A small sound classifier, trained from scratch: batches of 256.
Rows from block 9 of a small sound classifier, named by matrix and row number. Rows with one number belong to one neuron. Each number is 128 + 32 x the weight over its row's rms, rounded and kept within 0 to 255. All counts start at 0.
After each neuron's rows are labels from the 100 clips, of 14848, where the neuron reaches its highest value: "lies over" is the class under the peak. Only what is clearly more common there than usual is listed. The data: synthesized solo parts of chorales (CocoChorales).
# fc1: first MLP up (model.blocks.9.ff1.fc1.weight, 384x128), inputs 0-63
# fc2: first MLP down (model.blocks.9.ff1.fc2.weight, 128x384, transposed), outputs 0-63

fc1.344 [134 145 126 155 164 110 163 142 148 139 169 135 157 133 131 125 116 187 153 139 124  92  87 168  88 106 104 148  99  96  95  91  85 132 160 126 139 121 183 150 129  64 141 139 133 158 137 120 107 131 129  85  87 114  94 182 151 202  79 135  97 131 150  53]
fc2.344 [164 104  72 158 156 100  89 160 109  99 128  96  85  90  86  74  79  83 157 171 151 157 164 164 152  87  93  96  99 154 114 161  98 108 101  73 105  99 161 162 173 101  90  97  65 157 118 171  89 115 100 121 109  99  91 142  88 142 164 117 109 150 152 152]
lies over: silence

fc1.142 [151 131 124 158 108 115 105 134 162 166 101 133 103  87 128  91 102 133 124 154 107 159 155  74 133  91  83 116 116 146 175 150 106  84  97  98 158 153 162 150 167 161 135 161 100 147 194  98  76 133 105 148 148 167 148 157 108 168 180 114 139 121 179 111]
fc2.142 [ 78 126 159 118 108 145 125 104 149 172 141  92 147 150 151 172 158 173  97 127 161 109  88 156 140 165 114 155 195 109 154 153  85 102 124 140 103 136  96 149 100 110 106 156 152  96 127 101 155 173 149 105 127 119 170  94 164 173  40 136 153 100 134  61]
lies over: silence

fc1.11 [147 119 106  78 120 107 150  84 143  55 163 143 129 128  77 114 127 140 101 128 110 174 116 113 159 121 141  87 137  61 133  80  70 152 116 127 155 188 118 110 123 104  69 163 107 143 107 150 153 106  63 170  94 145 128 133 136 152 128 164 122  47 119  91]
fc2.11 [177  85 108 136 149 102 114 142 133 108 119 149 132  84 102  92  48 104 180 139 138 177 139 110 101 134  91  87 124 155 127 102 162 102  95  47  97  97 114 131 157 103 120 173  80  91 143 139 100 115 122 111 185 137  99 105 132 143 120 112 106 188 113 116]
lies over: F5

fc1.116 [157 159 139  79 156 117 134 143  91  33 123 178  91 124 142  92 105 113 131 155 132 161 107  38 145  97 176 148  96  72 130 183 142 159 182 105 125 124  61 139 130 118 146  78  95 175 171 105 169 102  98 201 105 117 126 159 123 131 121 128 119 142  66 107]
fc2.116 [139 110 139  91 112 108 111 171  80 121 168 158 113  99  44 149 157 112 182 146 141  95 165  75 135 138 191 201 105 124 147  79 100 171 107 102 126 128 107  82 161 124 138 177 117  91 176 113 141 101  91  85 161 125 130 148 153 111 125 120 104 160 181 197]
lies over: F5

fc1.277 [143 124 177 152  82 170 174 188 146 115 179 165 123 151 132  92 123  93 127 145 112 162 149 173 141 101 130 116 106 134  56 155 190  97 176  90 101 105 105 130 131 161 165 143  68 163 168 154 115 179 217 146 125 103 104 209 150  92 138 178 101 161 124 123]
fc2.277 [100 113  84 152 155  57  80 158  90  78 157 131  58 100  69 132 109 132 133 174 161 118 160 111 180 105 132 149 104 123  95 127 112 154 109 135 145 123 148 132 172 139 123 152  95  98 160 164 109 110 115 122 128  91  87 161 103 107 102 114  76 163 154 201]
lies over: F5

fc1.223 [103 134 117 157 160 118 144 126  87 106 170 104 121 132 126  73 136  99  52  84 122 180 176 108 150 105 171  84 145  92 139 142  66 203 191  79 144 139 124  84 113  66  90 152  99 117 123 135 177 169 131 155 119  95 113 133  89 124 180 143  76 156 125 144]
fc2.223 [136 150 123  83 135  83 131 132 157 151 113 187 162 109  97 142 130 118 147 145  74  82 143  56  87 114 128 227 137  87 192  68 165 124 114 113 185 141  94  92 124 155 123 182 129 143 198 138  97 144 144 129 153 160 140 139 133 113 117 196 108 101 154  89]
lies over: F5

fc1.94 [129 132 155 118 122 127 151 126  98 126 126 149 135 136 124 141 178 125 138 100 103 128 137 152 141 108  98 148 106 150 110 119 155 168 164 115  83 108 127  62 149 165 103 144 108 132  91  93 107 140 156 185  94 135 119 160 135  57 141 137  83 141 110 148]
fc2.94 [ 95 106 136  72  91 117 131 128 174 130 144 150 113 181 122 122 140 167  79 110 104 132 165  67 125 146 111 156 116  84 148  73 175 156 122 151 179 115 123  83 101 153 143 146 105 128 141 171  52 136 201 131 157 180 142  96 129 108 103 155  87 114 113 113]
lies over: F5

fc1.139 [172 144 102 146  97 113 155 114  89  82 130 171 100 151  60  87 137 100 106 135 132 133 172  93 148 129 186  82 153  88 142 154  69 123 165  65 162 114 100 125 162  70 102 172  47 161 212 100 114 122  94 145 105 104  99 193 123 110 113 151 105 163 129 124]
fc2.139 [105 118 184 115  88 114 132 148 155 159 182 154 111 127  78 166 174 150 130 124 181 114 161  63 114 163 186 199 119 121 172  79 114 155  98 130 158 164 102  80 152 123 144 196 119  85 198  83 128 130 128 103 148 131 121 149 172 128  66 127 116 130 162 136]
lies over: F5

fc1.190 [ 89 101 146 106 115 127 156 146 137 124 180 162 127 122 147 130 121  74 135 101 152 160  71  45 118 163 151  90 128 135  78 159 199 161 135 181  68 104 116 114 149 135 137 129  85 156 167 150 150 119 113 173 109 111 108 124 172 204 128 144 158 110 123  98]
fc2.190 [116 117 119 110 158 108  86 145  86  70 183 110 114  92  92  96 126 112 196 144 173 108 133 135 185 105 144 135 113 108  97 130  63 146  65 112  92 111 163 143 150  78  95 128 104 127 135 166 114 119  89 146 140  64 118 166 102 176 165  87 126 150 108 165]
lies over: F5

fc1.279 [161 142 171 119 117 115 114 125 130  82 145 182  95 148 123 133 141 123 186 135 112 152  88  90  99 147 212 114 117  37 104 118  87 130 137 112  91 162 118 143 165 111  95 137  46 184 200 162  98 112 146 157  99  91 156 161 140 139 114 105 148 163 128 130]
fc2.279 [159 106  90 137 163  90  91 150 118  94 143 109 108  74  86  80  69 103 186 167 156 161 146 132 171 110 128 124 119 135  93 116  85 141  92  81  78 113 162 121 170 106  83 142  79 105 119 168 122 101  83 121 176  92 109 158  75 154 125 102  96 178 110 137]
lies over: F5

fc1.48 [147 152 106 152 109  80 125 128 105  80 118 130  86 112 103 139  99 138 113 164 127 164 134  54 155  84 128  94  78 124 160 143  97 132  94  83  87 190 142 148 210 172  94 207 148 177 150  64 100 121  90 148 110 165 136 157  88 159 142 147 106 125 164 146]
fc2.48 [115 159  68 100 155 107 138 139 154 168 137  77 105 115 161 137  88 151 114 135 135 164 111 132 169 112 118 124 159 102 119 112 144  81 154  95  77 103 123 131 115 126 101 189 131 114 128 165 106 183 207 105 190 155 113 131 149 143  47 125 107 107  89  72]
lies over: F5

fc1.359 [126 166 122 147 100 136 111 146  29 104 122 128 118 128 112 124 111  68 100 135 142 112 196 154 123 120 115  75 147  71 154  98  60 136 188 103 154 135 120 142 109  34  98 159 129 116 225 148 145 159 155  93 132  69 155 167  84  86 139 127 128 116  81 185]
fc2.359 [123 150 127 104 120 105 158  98 152 144 106 138  73 144 137 129 134 193  66 124 122 145 109  55 122 130 123 167 117 110 167 100 207 157 172 146 194 134  74  87 151 181 151 185 120 104 161  92  96 146 179 124 155 167 149 107 159 120 125 168 144  79 116  91]
lies over: F5

fc1.283 [141 146 118  73 141 138 112 126 140 103 155 140 152 111 115 103 129 164 124  77  86 175  49 156 143 103 169  70 132  89 138  68 133 110 100 109 129 176 145 130  88  78 104 114 106 116 126 188 131 116 111 160 118 115 117 133 153 156  91 128 124  79  89  88]
fc2.283 [176  88 105 162 139 132 122 123 144  74 102 122 147 107 107  75  68 103 161 123 163 204 113 141 123 112  97  71 104 171  95 157 126 108  86  85  57 100 145 154 166 102 109 108  91 121 108 138 145 111 100 135 156 110  85  91 117 169 162 114 118 167 128 107]
lies over: silence

fc1.35 [163 112 128 200 169 152 134 133 154 205 154  85 126 170 172 160 144 178  82 159 143 139 143 165 125 111 110 136 167 126 101 132  95 116 174 125 163 104 185 131 105 122 156 109 131 106  61 117 114 155 159 102 108 159  70 169 169 144  96 128  88 182 200 118]
fc2.35 [128 133 161 167 100 118  82 123 135 168 166  62 103 119 134 129 185 110 107 127 204 124 164 192 163 131 120 129 137 192  96 129 123  73 132 161 136 122 108  98 128 116 135  95 148 142  97  99 130 110 104  71  82 167 120 152 124 153 151  96  98 155 199 170]
lies over: silence

fc1.96 [132 108 198  92 150  94  98 128 143  86 125 143  78 148 131 102 134 100 170 143 125 157 137 122 158 173 197 115 127 107 105 164 125  93  60 135  94 112  62 116 161 122 113 159 120 150 177 125 128  87 130 135  93  72 130 155 141 162 139 151 127 145  84 168]
fc2.96 [105 151 159  97  96 142 113 116 178 180 171 147 133 131 135 176 190 152 116 104 140 127 136  89 130 178 164 187 131  70 148  73  90 159 110 168 150 163 112  51 105 149 156 166 146  71 165 100 193 124 148 127 155 132 164 111 119 124  46 136 118 121  88 110]
lies over: F5

fc1.30 [133 114 141 148 114 192 132 112  67 101 124  97  99 146 111 120  78 137  76 102 226 104 154 168 121 176 169  96 183 138 130 148 112 119 164 104 162 106 139 167 119  91 136  72 109  95 201 134 118 182 121 102 232  87 168 103 102 100 145 126 182 131  92 114]
fc2.30 [131 120 111 156 149 136 135  77 156 168 117 176  78 119 129 108 120 131 101 134  56 193 168  85 114  99  50 133  98 179 138 138 231 116 114 122 193 152 126 142 130 172 172 102  64 127 107 128  42 116 146  91 137 164 141 130 115  67 116 151  88 149 144  93]
lies over: silence

fc1.271 [157  89 150 145 170 188 129 163 107 140 117 117 146 133 146 114  96 134 125 129 198 154  78 159  96  87  92 116 104 149 110 143  68 154 123  92 134 112 213 155 111  45 133  31 104 154 136 152 103 141 155  68 120 118 105 102 170 156 148 103 165 155 133  93]
fc2.271 [163 102  68 168 161 105 113 141  99  75 169  98  82 106 108  82  79 109 124 155 129 181 154 124 159  71  88 102  98 161 100 157 120 109 109 114 116 117 167 150 162  95 100  70  97 167  96 144  75 114 103 122 117  73 112 162  92 129 171 117  89 160 138 133]
lies over: silence

fc1.130 [144  96 117 160 180 132 112 167 137 155 148 107 116 100 121 115 126 151 105 152 137 172  58 175 132  88  82 162  89 140 103 148  99 123 173 137 165 108 188 189 160  93 132  54 102 125 123 115  70 132 132 121  83  90  95 160 153 156 152  93 145 116 170  74]
fc2.130 [175  98  78 167 175  90 105 129 103  94 147 100  96 100 100  80  73  88 137 162 125 154 147 152 152  82  80 103 113 153 133 153 101  85 110 100 118 103 163 155 164  97  92  91  86 179 109 170  63 125 104 119 104  99  77 155  82 135 158 117  82 149 152 146]
lies over: silence

fc1.175 [119 107 151  80 145 114  99 146  56  92 150 173 128 133 134 138  94 115 129 130 119 181 102 111 152  98 131 139 129 121 118 178 177 130  78 118 122  89  80 166 135 138 141 109 124 136 163 135 156 120 150 178 109 123  91 209 128 129 149 120 132 130 102 161]
fc2.175 [ 90 139 132  68  87 129 123 115 140 192 147 150 142 171 142 179 158 162  92  80 122 139 188  83 166 181 158 164 140  70 121  56 138 153 110 142 172 141 119  65  50 159 162 146 160  85 135 148 156 119 167 121 179 171 116  85 152 142  39 155 100 113 107 149]
lies over: F5

fc1.1 [132 147 150 126 142 123 144 160 171 122 134 140 116 137 117 129  83 137 141 139 155 145  70 140  62  86 102  98 112  99  59 123 114 133 164 163 157 126 169 191 122  74 117  77 108 158 169 153 117 128 152  94  68  92  60 178 140 148 110 112 174 156 115  82]
fc2.1 [166 121  84 133 156 103  99 153  80 108 142 112  91 100  89  81 106 103 168 174 134 146 175 139 170  76 117 119  95 156 116 150 101  98 101  78 111 100 160 148 180 121 107  95 111 163 117 161  84  90  91 117 118 101 111 174 101 161 169 110  95 154 153 185]
lies over: silence

fc1.222 [133 133 137 160 103 116 109 121 127  91 150 115  70 126  90 110 138 164 159 162 129 187 130  99 129  78 121  75 103 122 145 108  83  89 101 126 111 221 170 164 182  94  69 118  82 157 149 137  90 139  79 129 142 143 130 181 121 167 111  97  89 127 173  96]
fc2.222 [173  96 150 130 106 140 117 117 149 135 181  69 136 105 153  93  68 118 135 126 175 160 118 163 118 159 124  86 182 152 125 140  86  84 130  56  83 117 151 123 157  93 133 123  70  90 112  98 120 159 138  95 160 115 132 102 148 165 107 107 142 179 164  44]
lies over: silence