From a checkpoint of a small sound classifier: norm layernorm, layers 12.
Rows from block 9, named by matrix and row number. Rows with one number belong to one attention dimension. Each number is 128 + 32 x the weight over its row's rms, rounded and kept within 0 to 255. All counts start at 0. Numbers have three digits each. After the name is the row's rms in percent of the matrix's.
# v: attention value (model.blocks.9.attn.v.weight, 128x128), inputs 0-127
# proj: attention output (model.blocks.9.attn.proj.weight, 128x128, transposed), outputs 0-127
v.37 111:146110133089183156113103122120123069142113091135121140176178113131153148143106159100060119095101143113137119179097172077135081162047108185106162191084104136074110152074094104113127109141128132195124134137099111132181092078136110174135124135118116049183117162099144162147148103106084111121146131146111110213151100113150115106141124158177098135185167120159099086095084133139169176130158
v.38 090:154122117151097150105143142089102140169154150079122095139134116152189168162132101118148139074115147087127082110075147158124149098101118131100168102093127110140167077150104106182123111140093156160155096107189121064152156074180161109139175137151176113102122145134190140078217190128139132107086135085174151164131082199163080116110103124177112122136154085043147126137105131172137109132112
v.39 083:107099164127093096132102071153128110151110096105124098164125149108167148106128100145095143178143074099093136112057178148131126097148130120144091049175081159128144120152130181126103108110182183117092136164145129138084156138134096098126196162186138152155166128109094172161160107092119115110083105094170181124086138123157144196126121162141141084040100132057092126101129144141098127193092
v.40 078:147191116095180152111116128106109088141134121111169105176160131133121129095131099060090158134076131164124116157089170062145197171114075167076141142149106125081136073135133114189127110109100144170094096173142113084117115068115134179105114084182116097160123172136164128132166097140111139081140145164118117180137079124162076134163135206176166100112175108081138113116124150142158080110093
v.41 083:165132113117092080081155124131151154120104125095124126083093156122125180119080095197134160143155115123073116125086071194163119105218126113152083061107101150154137075207148152132109123106151156088153127114153173114103157145092072089153168109139138175082123121149112169125184069129144111160087120123145137104120106153120083180158130121168163141112094061090112130163143149171154116091091
v.42 079:131076124142133124151129168112142110111102119054119137089129152164109163127142107142123134151144120166054088122116122158107080091130094107138133109078106116097086152134162205130080108136165020151093159099097160176146053086102112153155149188124146159213138161153154138171059177157127166140100142153138147128105143114156136170163162122151132128084125096174083137146122099122170167110092
v.43 092:061110018096118108159157148140140216133147171062089116118093145155129105153079110092142181086159131132084120071126200113124120102139098184187129103130170126135137109116097144142136088089127150182118080116171093135105152140174161075150169163133113168162112168175160122131138166088164142087115094122180174104133148173124130159120164102142141147113114092120078102143106097112125118119129
v.44 100:148142153177136170110156109158140048161123092158108122121175127121159123178143127106075081072122163099190122115164164169134139135107116180112149156140094115145093158095109097107129139155157122135159130055110152160117068066161137145107093133135158070169129117132173104166148143163073151130108110094172093167135098171083076094068098131156060119112137152137117109104055097171156154079113
v.45 109:190142145069211185104104107121133100124155118155071148140197153149202169098146130109123099067089081156085098165108152081101132110071131103054192165102103104105138124116126131101100113181166150138079153114089166118175069122125134149142103096144134080131122180143163158168148128162109149121110136085134131190101112104142138132086158113118109100142138189150079123129106138181148117131126
v.46 079:143115173147077097103069081155123100119123087160159131182116142110180169163164122105130163166125089083107196080142166148152115120164176146113147091093096137130141118101115183128148102153151112152165145091204149143115136100142085119107114174153191090170126113146114140146142112132131114163120062120145147147111119172070063139146162142124055173137100136136152068096084113181136182190089
v.47 085:158087116138194086083114130097141076113086090147074130088134144125124110135119116131116117157152124144106121133116077157151078129205084104178142120141098081099088071116143207088139148107160097079119133120162113181149153164093094133145115183088102170086160118187088133151123045117150142129110084105128131064078156117110108200153150129157120160131102074158137137102158081158145154092121
v.48 081:177109098113185146105076091167108062085120079202125158111174150142151128115132122173102121146138073114120169142114125146144122087126138149097141087113126105094125115113093192134098116137216151090133130073193139166146109151109127137167127125146183140118119146136106148184116028133160156112074109140141112122049155152105108164138179128143075124107118154171103095116128068124145161187131
v.49 088:146107120224060130124152117119196168088156114084151065089106201163180153126133092104153122116192125105088076111180138145171156143089113126148140120118146086141072120147117137143085109162157114133100111096121199144110130140135125171183156138172147180112131149192145114155055158119139119147125104092119109110166107131104083144171126103107141130142182134100127141092120061127157078135081
v.50 077:083132067117157153096207125114151124089125159174139072122108163162113096065121105098120147107152127112152081183122150143099137132068092085099096191122155132119082142076158130162126145150055060136086096107123138146161091112150121102123109088125116163111136114132190183162111164173140135128110193125147139127142143080140161109145118120120170087121179075049105159133173101185154125096110
v.51 083:134132090166161075111171132117101075128097049107078110123123126120135078102063099071085131152132141170148082160162185114161170129106072142117175134125087144104117127133111145176151102133109122144150187151132110153160111102115100084095093109157131135164193092180167177190152061162081149076150078152117108154158094146118112129159094162171136108112113124116062065136106126104138113109149
v.52 074:164119170144173114099185136093133079116060126099085103129204151149139153179078128109117084150123116166152104097095159176164076104091103161134113124132117111102067119181101109089119178137155173112130147167093183135175104115151117128159118158122152138126188118165129146136167096136114082145081098129135166228136100191139116106149115131159099136095156094139042091146093133143115146136172
v.53 097:143089077160114123121156099145102155104116125096140051111154164133190142136109083157153176138203100126080145095114079213130098088193146112135065085132082111127133111138099160121119104139164164078102129123189121160119177155122122113141161181144159188131131147159133147121139080116163103088082074101147166115060143162130104157143177109156128163082130139105072108141143078158131148166116
v.54 083:156123132155162135087186135122141149114097183098147065125137187153138190089098103153165152145152122066108098120113115120153112096077104115082078127121125128169059140164120148152091086162129112154098154138074129115152099170138065156170126175111100142154086175140145153112149179127148151146074175111143163160116158098098144123134154117115133157111231101115108180149149127212178161104110
v.55 091:122139198079114163161097103106098095108118109119169138180103132134132141165182191090142119071129132115134160117107116083086156168077143163078178199105098155093113168135173119131112158119106135121130113108107126131141092072188140111082147068172165088183149137097145092105192111171083129132155173126118111192142073127115122085082122179160054118170147135151146139105121099121111160138106
v.56 095:171128139122184112103192149048165100119122119135079146123098118133098045169108108128073083115115137136122101158074155112148101135078043147124176100093145132089134082133178126148131124119099129119098166148163131169196078094124112125094122147147121143119162127188161119118125078217155135106081133149130160144102075158138142131147123166127151140122146065108103065089085098104122088103166
v.57 096:087101051109177162125115141104124164134140157163105147183139086141118109146060133145059106086119142156134169034132155141076099123082120188145102114140139166149120092134090103115162115127112151161160127118160092082098124080153123083150137200135088089161064114119144134108212083132189151108123144162144166158101117189113172139159128077137160129117120099137122091112155176146110140147156
v.58 083:152144122112122095108199117075112130140115118083125124163152093165115189165148157113139157097123125155096102102091180175156117119156071170124149082122087144107163118209089117196090094103188173118162127087182175118133129075104161153120158089156181145132138104161176096121116117146165146110111162130157098141135095210143117143181147169184095118124109064070108100153114110150108133149114
v.59 070:146179074117191081180163144088097137108088127077086080139129141114141072117116157117070099122111106167105053161100097039121144105131105092078136164103171103169100121105152127137088133167120161156085132108110145154173149132146142135111114089170081162101114159124127164188152120122162163078137105161116205134092134112181111185116151094192171127113123145087120165105100096128114144119110
v.60 093:175129153147223109090137065060115096125117090127128139151125097137071138126121117068086128100063142109104109132068152068116133168067082163081188164126116107105123151138119132187102123095099083183104159127095161115153068080120127168125130160136104113137131105110120149152161104133103179053114137183157109168108135103104114131162154154146093112117118103128163132082127152156167180073140
v.61 096:115112120108205114100093162079136076142089132111103083197182138094096151145102149136080099114125141150119100183059145097133137094107090165087129182128138126085113148109103147077117107157129141197134160109089107119163042090138131172122096112161075125181112166112142149151125117094116201094140154117114151159099188088152164088129129122176132149150127076098133114099119174161166185116152
proj.37 090:117160116140084119124086084129170164162177105092162163111117106048165102120081140124118098118090147171176120093125113056059162088141148172124117112142126211096180118108135129141067128126171195149165181141149134125106195068104159181103114135144125138127120082138128125113081077138111144106083106199167094083118157131099142115172100106129118171105126150127136077129146111116124133184155
proj.38 094:151179149134098068118079121122182153121108080150134141135105100143116075116095150167100118193102129116183131105118116073081201101110138129182126140166145160116141119090092098192152128137127139121103135142170131149109154174095184135098098083121136134104112116127083110115066132099180172173132104177081107112129150133141153131179096104090116155088158174150135111087213113077067189164144
proj.39 095:155133148151140094143135189093124103158094163146106151118132166179055120158195132147155137097154130115117180128122125170117125146157142083096145187129143078149121154143122126126135124160079105172124110094139116158185054109132140154107064117139130128146121130131088098074111220125148149087170080078111124136150122148079098110061120085160140151181130115109167183152133080184127079059163
proj.40 090:140150093137119100122181066098139139144113101147188172136121132054112076100075164152124081165115159139183144125080094073103115160130112132138102141109091129109120150145099117148108136092173192138177118174160122101151138107105125121106103148130095144096145085133071138072113085085121123139124180172163102089100172135155179127157059107112064191069103169117160107138148108155101127159200
proj.41 084:117118133114142165140160151162143095091147117153141160142104120128159117102137174125176095132100087088211134139114071120125097209106183085133095165150109126135138123129135095112135140159158143096126129130164087159092077155178091112098039134155134100122087130103078052141084134097154183117103188121106195102095091122114147106102143151099096161155163184077176159080152095156120092139171
proj.42 112:072132163139146192132105095142061118181135151102127096150125069119149149141130182131186122090083070126128137087172089111170072101165130156108128107153118165157113111113124129123126122093126141135126128065124143104149165092101147105127138113101184110140087051113187114115160129216082109098130153130122132151140116130091121127114185166136054102212156124199098138114086160132184131111095
proj.43 126:186105138165121087113155118102157137147098120120103128109162165183078114142133092105081083100156197138095116112141167133077103110125061135093165123076149133108094132109126181060111094131086087143163175116123157136203070072101137142170090124105138116147146152156140228162128162128099099129182056123156124149149165159110135160115107142163115107157110090187136088148097130108114162096110
proj.44 098:089212130116112098101078107178112147109125112093154121146103113101160103128098112156118131190110116148107142153125154077149181078101144114172164103119162144110150105115158114241132131120098172115093136186121158122092207148101127132129165081168117148069154077120136164141163119157167108136146122171139098142131144131179129144150115151080144127048130098096039140112177157083105111157118
proj.45 091:103106092163111127109120096110069116072096110184175148171126115047148132121114158144085153149170146119183205091095133126129132087126132144116131108090104095133141165090113116194128126081196177087134088139176148162135170088060132128145167189166154137098173102112150153077176108109115118107118155135159094078141148133162139111161114121125113161035095119152105118102110148155095167161112
proj.46 099:126173117065109105124119162147176134102116075074096112123163137116191113077108111192121078122114133158114139175107137078165164133097122134152147116144109186135171120094107086202137132144149169107081141181155124217138131186136114159167123105144133133064169180140156144176108047088149178131124110152128117130114138142198111128107065152144126113054111118105077135130138126115110151151112
proj.47 098:091135103099177169116160118169129118080133115177110125175100081120179154079142140123171132143072095114139119178073148118137095178142165108105108132111109086157148129145154109131144104140180162100151109141126144082065097156145094028124121143129164143120103157082208099104161127060113103114149154138093172161132026102144107156084142168149107097098114169103117138125138121183151175143102
proj.48 081:137080143112119125091133149152056130096148135146096064091147101178168174129157074106144161117157139085096100134074151193137068116127146144130138085089100069164154081152168114152179115133136132138096110123109135138054120088152135136123115146103162150140139188109203134146145153136107086117149087041114113137117115167133090127134176155143162143109068143164112109166140151125167162104033
proj.49 093:155119205124145148159133174140150066158128161098172122159136176141077124145136151148136164131091082103036134173166105141137075098147113072098128150137115108093106108181171146101131132139096104127128134091103093120187095166104063092187161124109109084169128093137087130141141137119116161166091130082100188166091202068149136108124151084124108078152130088170145173151125137118160117084135
proj.50 085:161140173127158122108149090108087134179150140122128124133139168143087100152174078142117081105139149136047119122164116130117139080145029137086187162103160085110070137148157170103131140057132137143120113149100129125166080086059117148141134086149100122102229072191124198158153108146110109116136115099159087161166182130152153147126129128135114081131094132185145146162108114129142105138134
proj.51 089:091137125080108146137131164217148133183136136100120130152094138119106115147140142177185113122106106102153142162100055149166091156138169075141120140137135118178093125078123085119152142152127113109108110123107119117053107165185150117181140140108119149097114172102135065080153160101179168120086146130148186063141096108146146106097118141124148147071136167052188148145162100209103118084137
proj.52 085:067100135101101166133111172160159129130192116147149155101091096112158145109152183129177161109052078102148116147133101093139104201137171096130075151161095136152161113166146101109156106186105107153143141076142083114065153141181096106129131131109111115143085152060107061148138151145147163111132178082140183125107125080139105125065114094099083141163140176083171152125149174156159102111141
proj.53 089:157081154104153134130135224151125136097116155137095093083092131217092156140191097152159155143144106072099128191120127190149120167097118113117139140112151067151121104147140125125141133162113090128128125102127128139087098142160067083151099124104145128135112195132153085131151200112115132137134093066065152137146058131119095096114174120141190133154096124118162166155149124154184124083060
proj.54 091:146158138165123149126155116076126122171152144118132120157130165156147134168162164087144143096140096132035097122136129116102101164195095169126127141149131106093119116177122153076132160086150119119139115081107141129158164080026130142150159135151168078169137045151096156172142093153077101109162112094158102174131140124108119158125144126111069065209139137176132127137134153133217106102146
proj.55 135:103192036118116087129107137113170138109101121121102177130164091092138106118065074150079161101118151166131163102094179103133164131137131136116150076129101129177178142106077129168152099123148174156116106182165121147120138167143158155146164160145117164086146117148126176124157101068156145113112102134166113106136164135147080162098066113146161156028108135100098110161115136134058153082180
proj.56 085:060108094129035107157107116177126192131177080113176136100135102116186178126112175064167085130097156152171111124109107093136148175127169138118119107114099183113154109104143066113129141187114161109177130095149119114059151114204156128093104163104106105148094136093127086110097128081107164126111148165145148076142094099150137117123111157141079158133109179096143100082143141157112097179119
proj.57 091:123100114105091113110188067113092158156142113090102158105155156129168116148147094086124067113172182162133096102123158127118125126150103134083161110110173143107160118098107169089099110106143164154157175197157171168150110059147147154068105119145139152117174186174179157163084135142092086057144111173139106135134110160130122130119089180140122145197115101148102056152088084089136146168106
proj.58 097:126126077130095103112137107138169157060089090121132123120103113087127057097084119171116118197147112156221142146134109106150134128078131136174129122085117165140156143079108072166156139139094132145093140160151127136127130199168126072135128151106111169076148182111130130073099100114172169156126168201109099102154133144144136092169077166099162154078152166108129142088174145138066170151153
proj.59 094:100116146154149114108111096170075103148175097208198115153098122059116150124140167096152150094112104100144150080155093133155132139118139105111091105184128097153167150115139098167154120100163152143159128099122156125064168085061165163096111155114124117080069070122215071051144133178115096128114185134152101091147120138119160094165135137120110175130099134126164153123141150186137124166145
proj.60 081:062122081175102128099157072104143129164117102099169155167138120051165109122083174115131102162174115181172143095139121113144105089148150152185087073143116155124097116081087124125098146103162148133149141138092140084165179074122166118131158142069133133141103087123114157091114057137124127156142184178179126129130135131122161149154087112096063159144142137137109101098105160113072150202196
proj.61 078:097134087116147150110188065114099132151133126165130168164119091103170103095114143123145096142059116147151091049172115044092085130110091115091101146143133175124183125110090189101101110119145148117093158145154185117110161102125196130128149125157145146107124113096149169147162097148102092120120137183150111141126106112084162193123107185095051066186151161170132112156118111152102170157127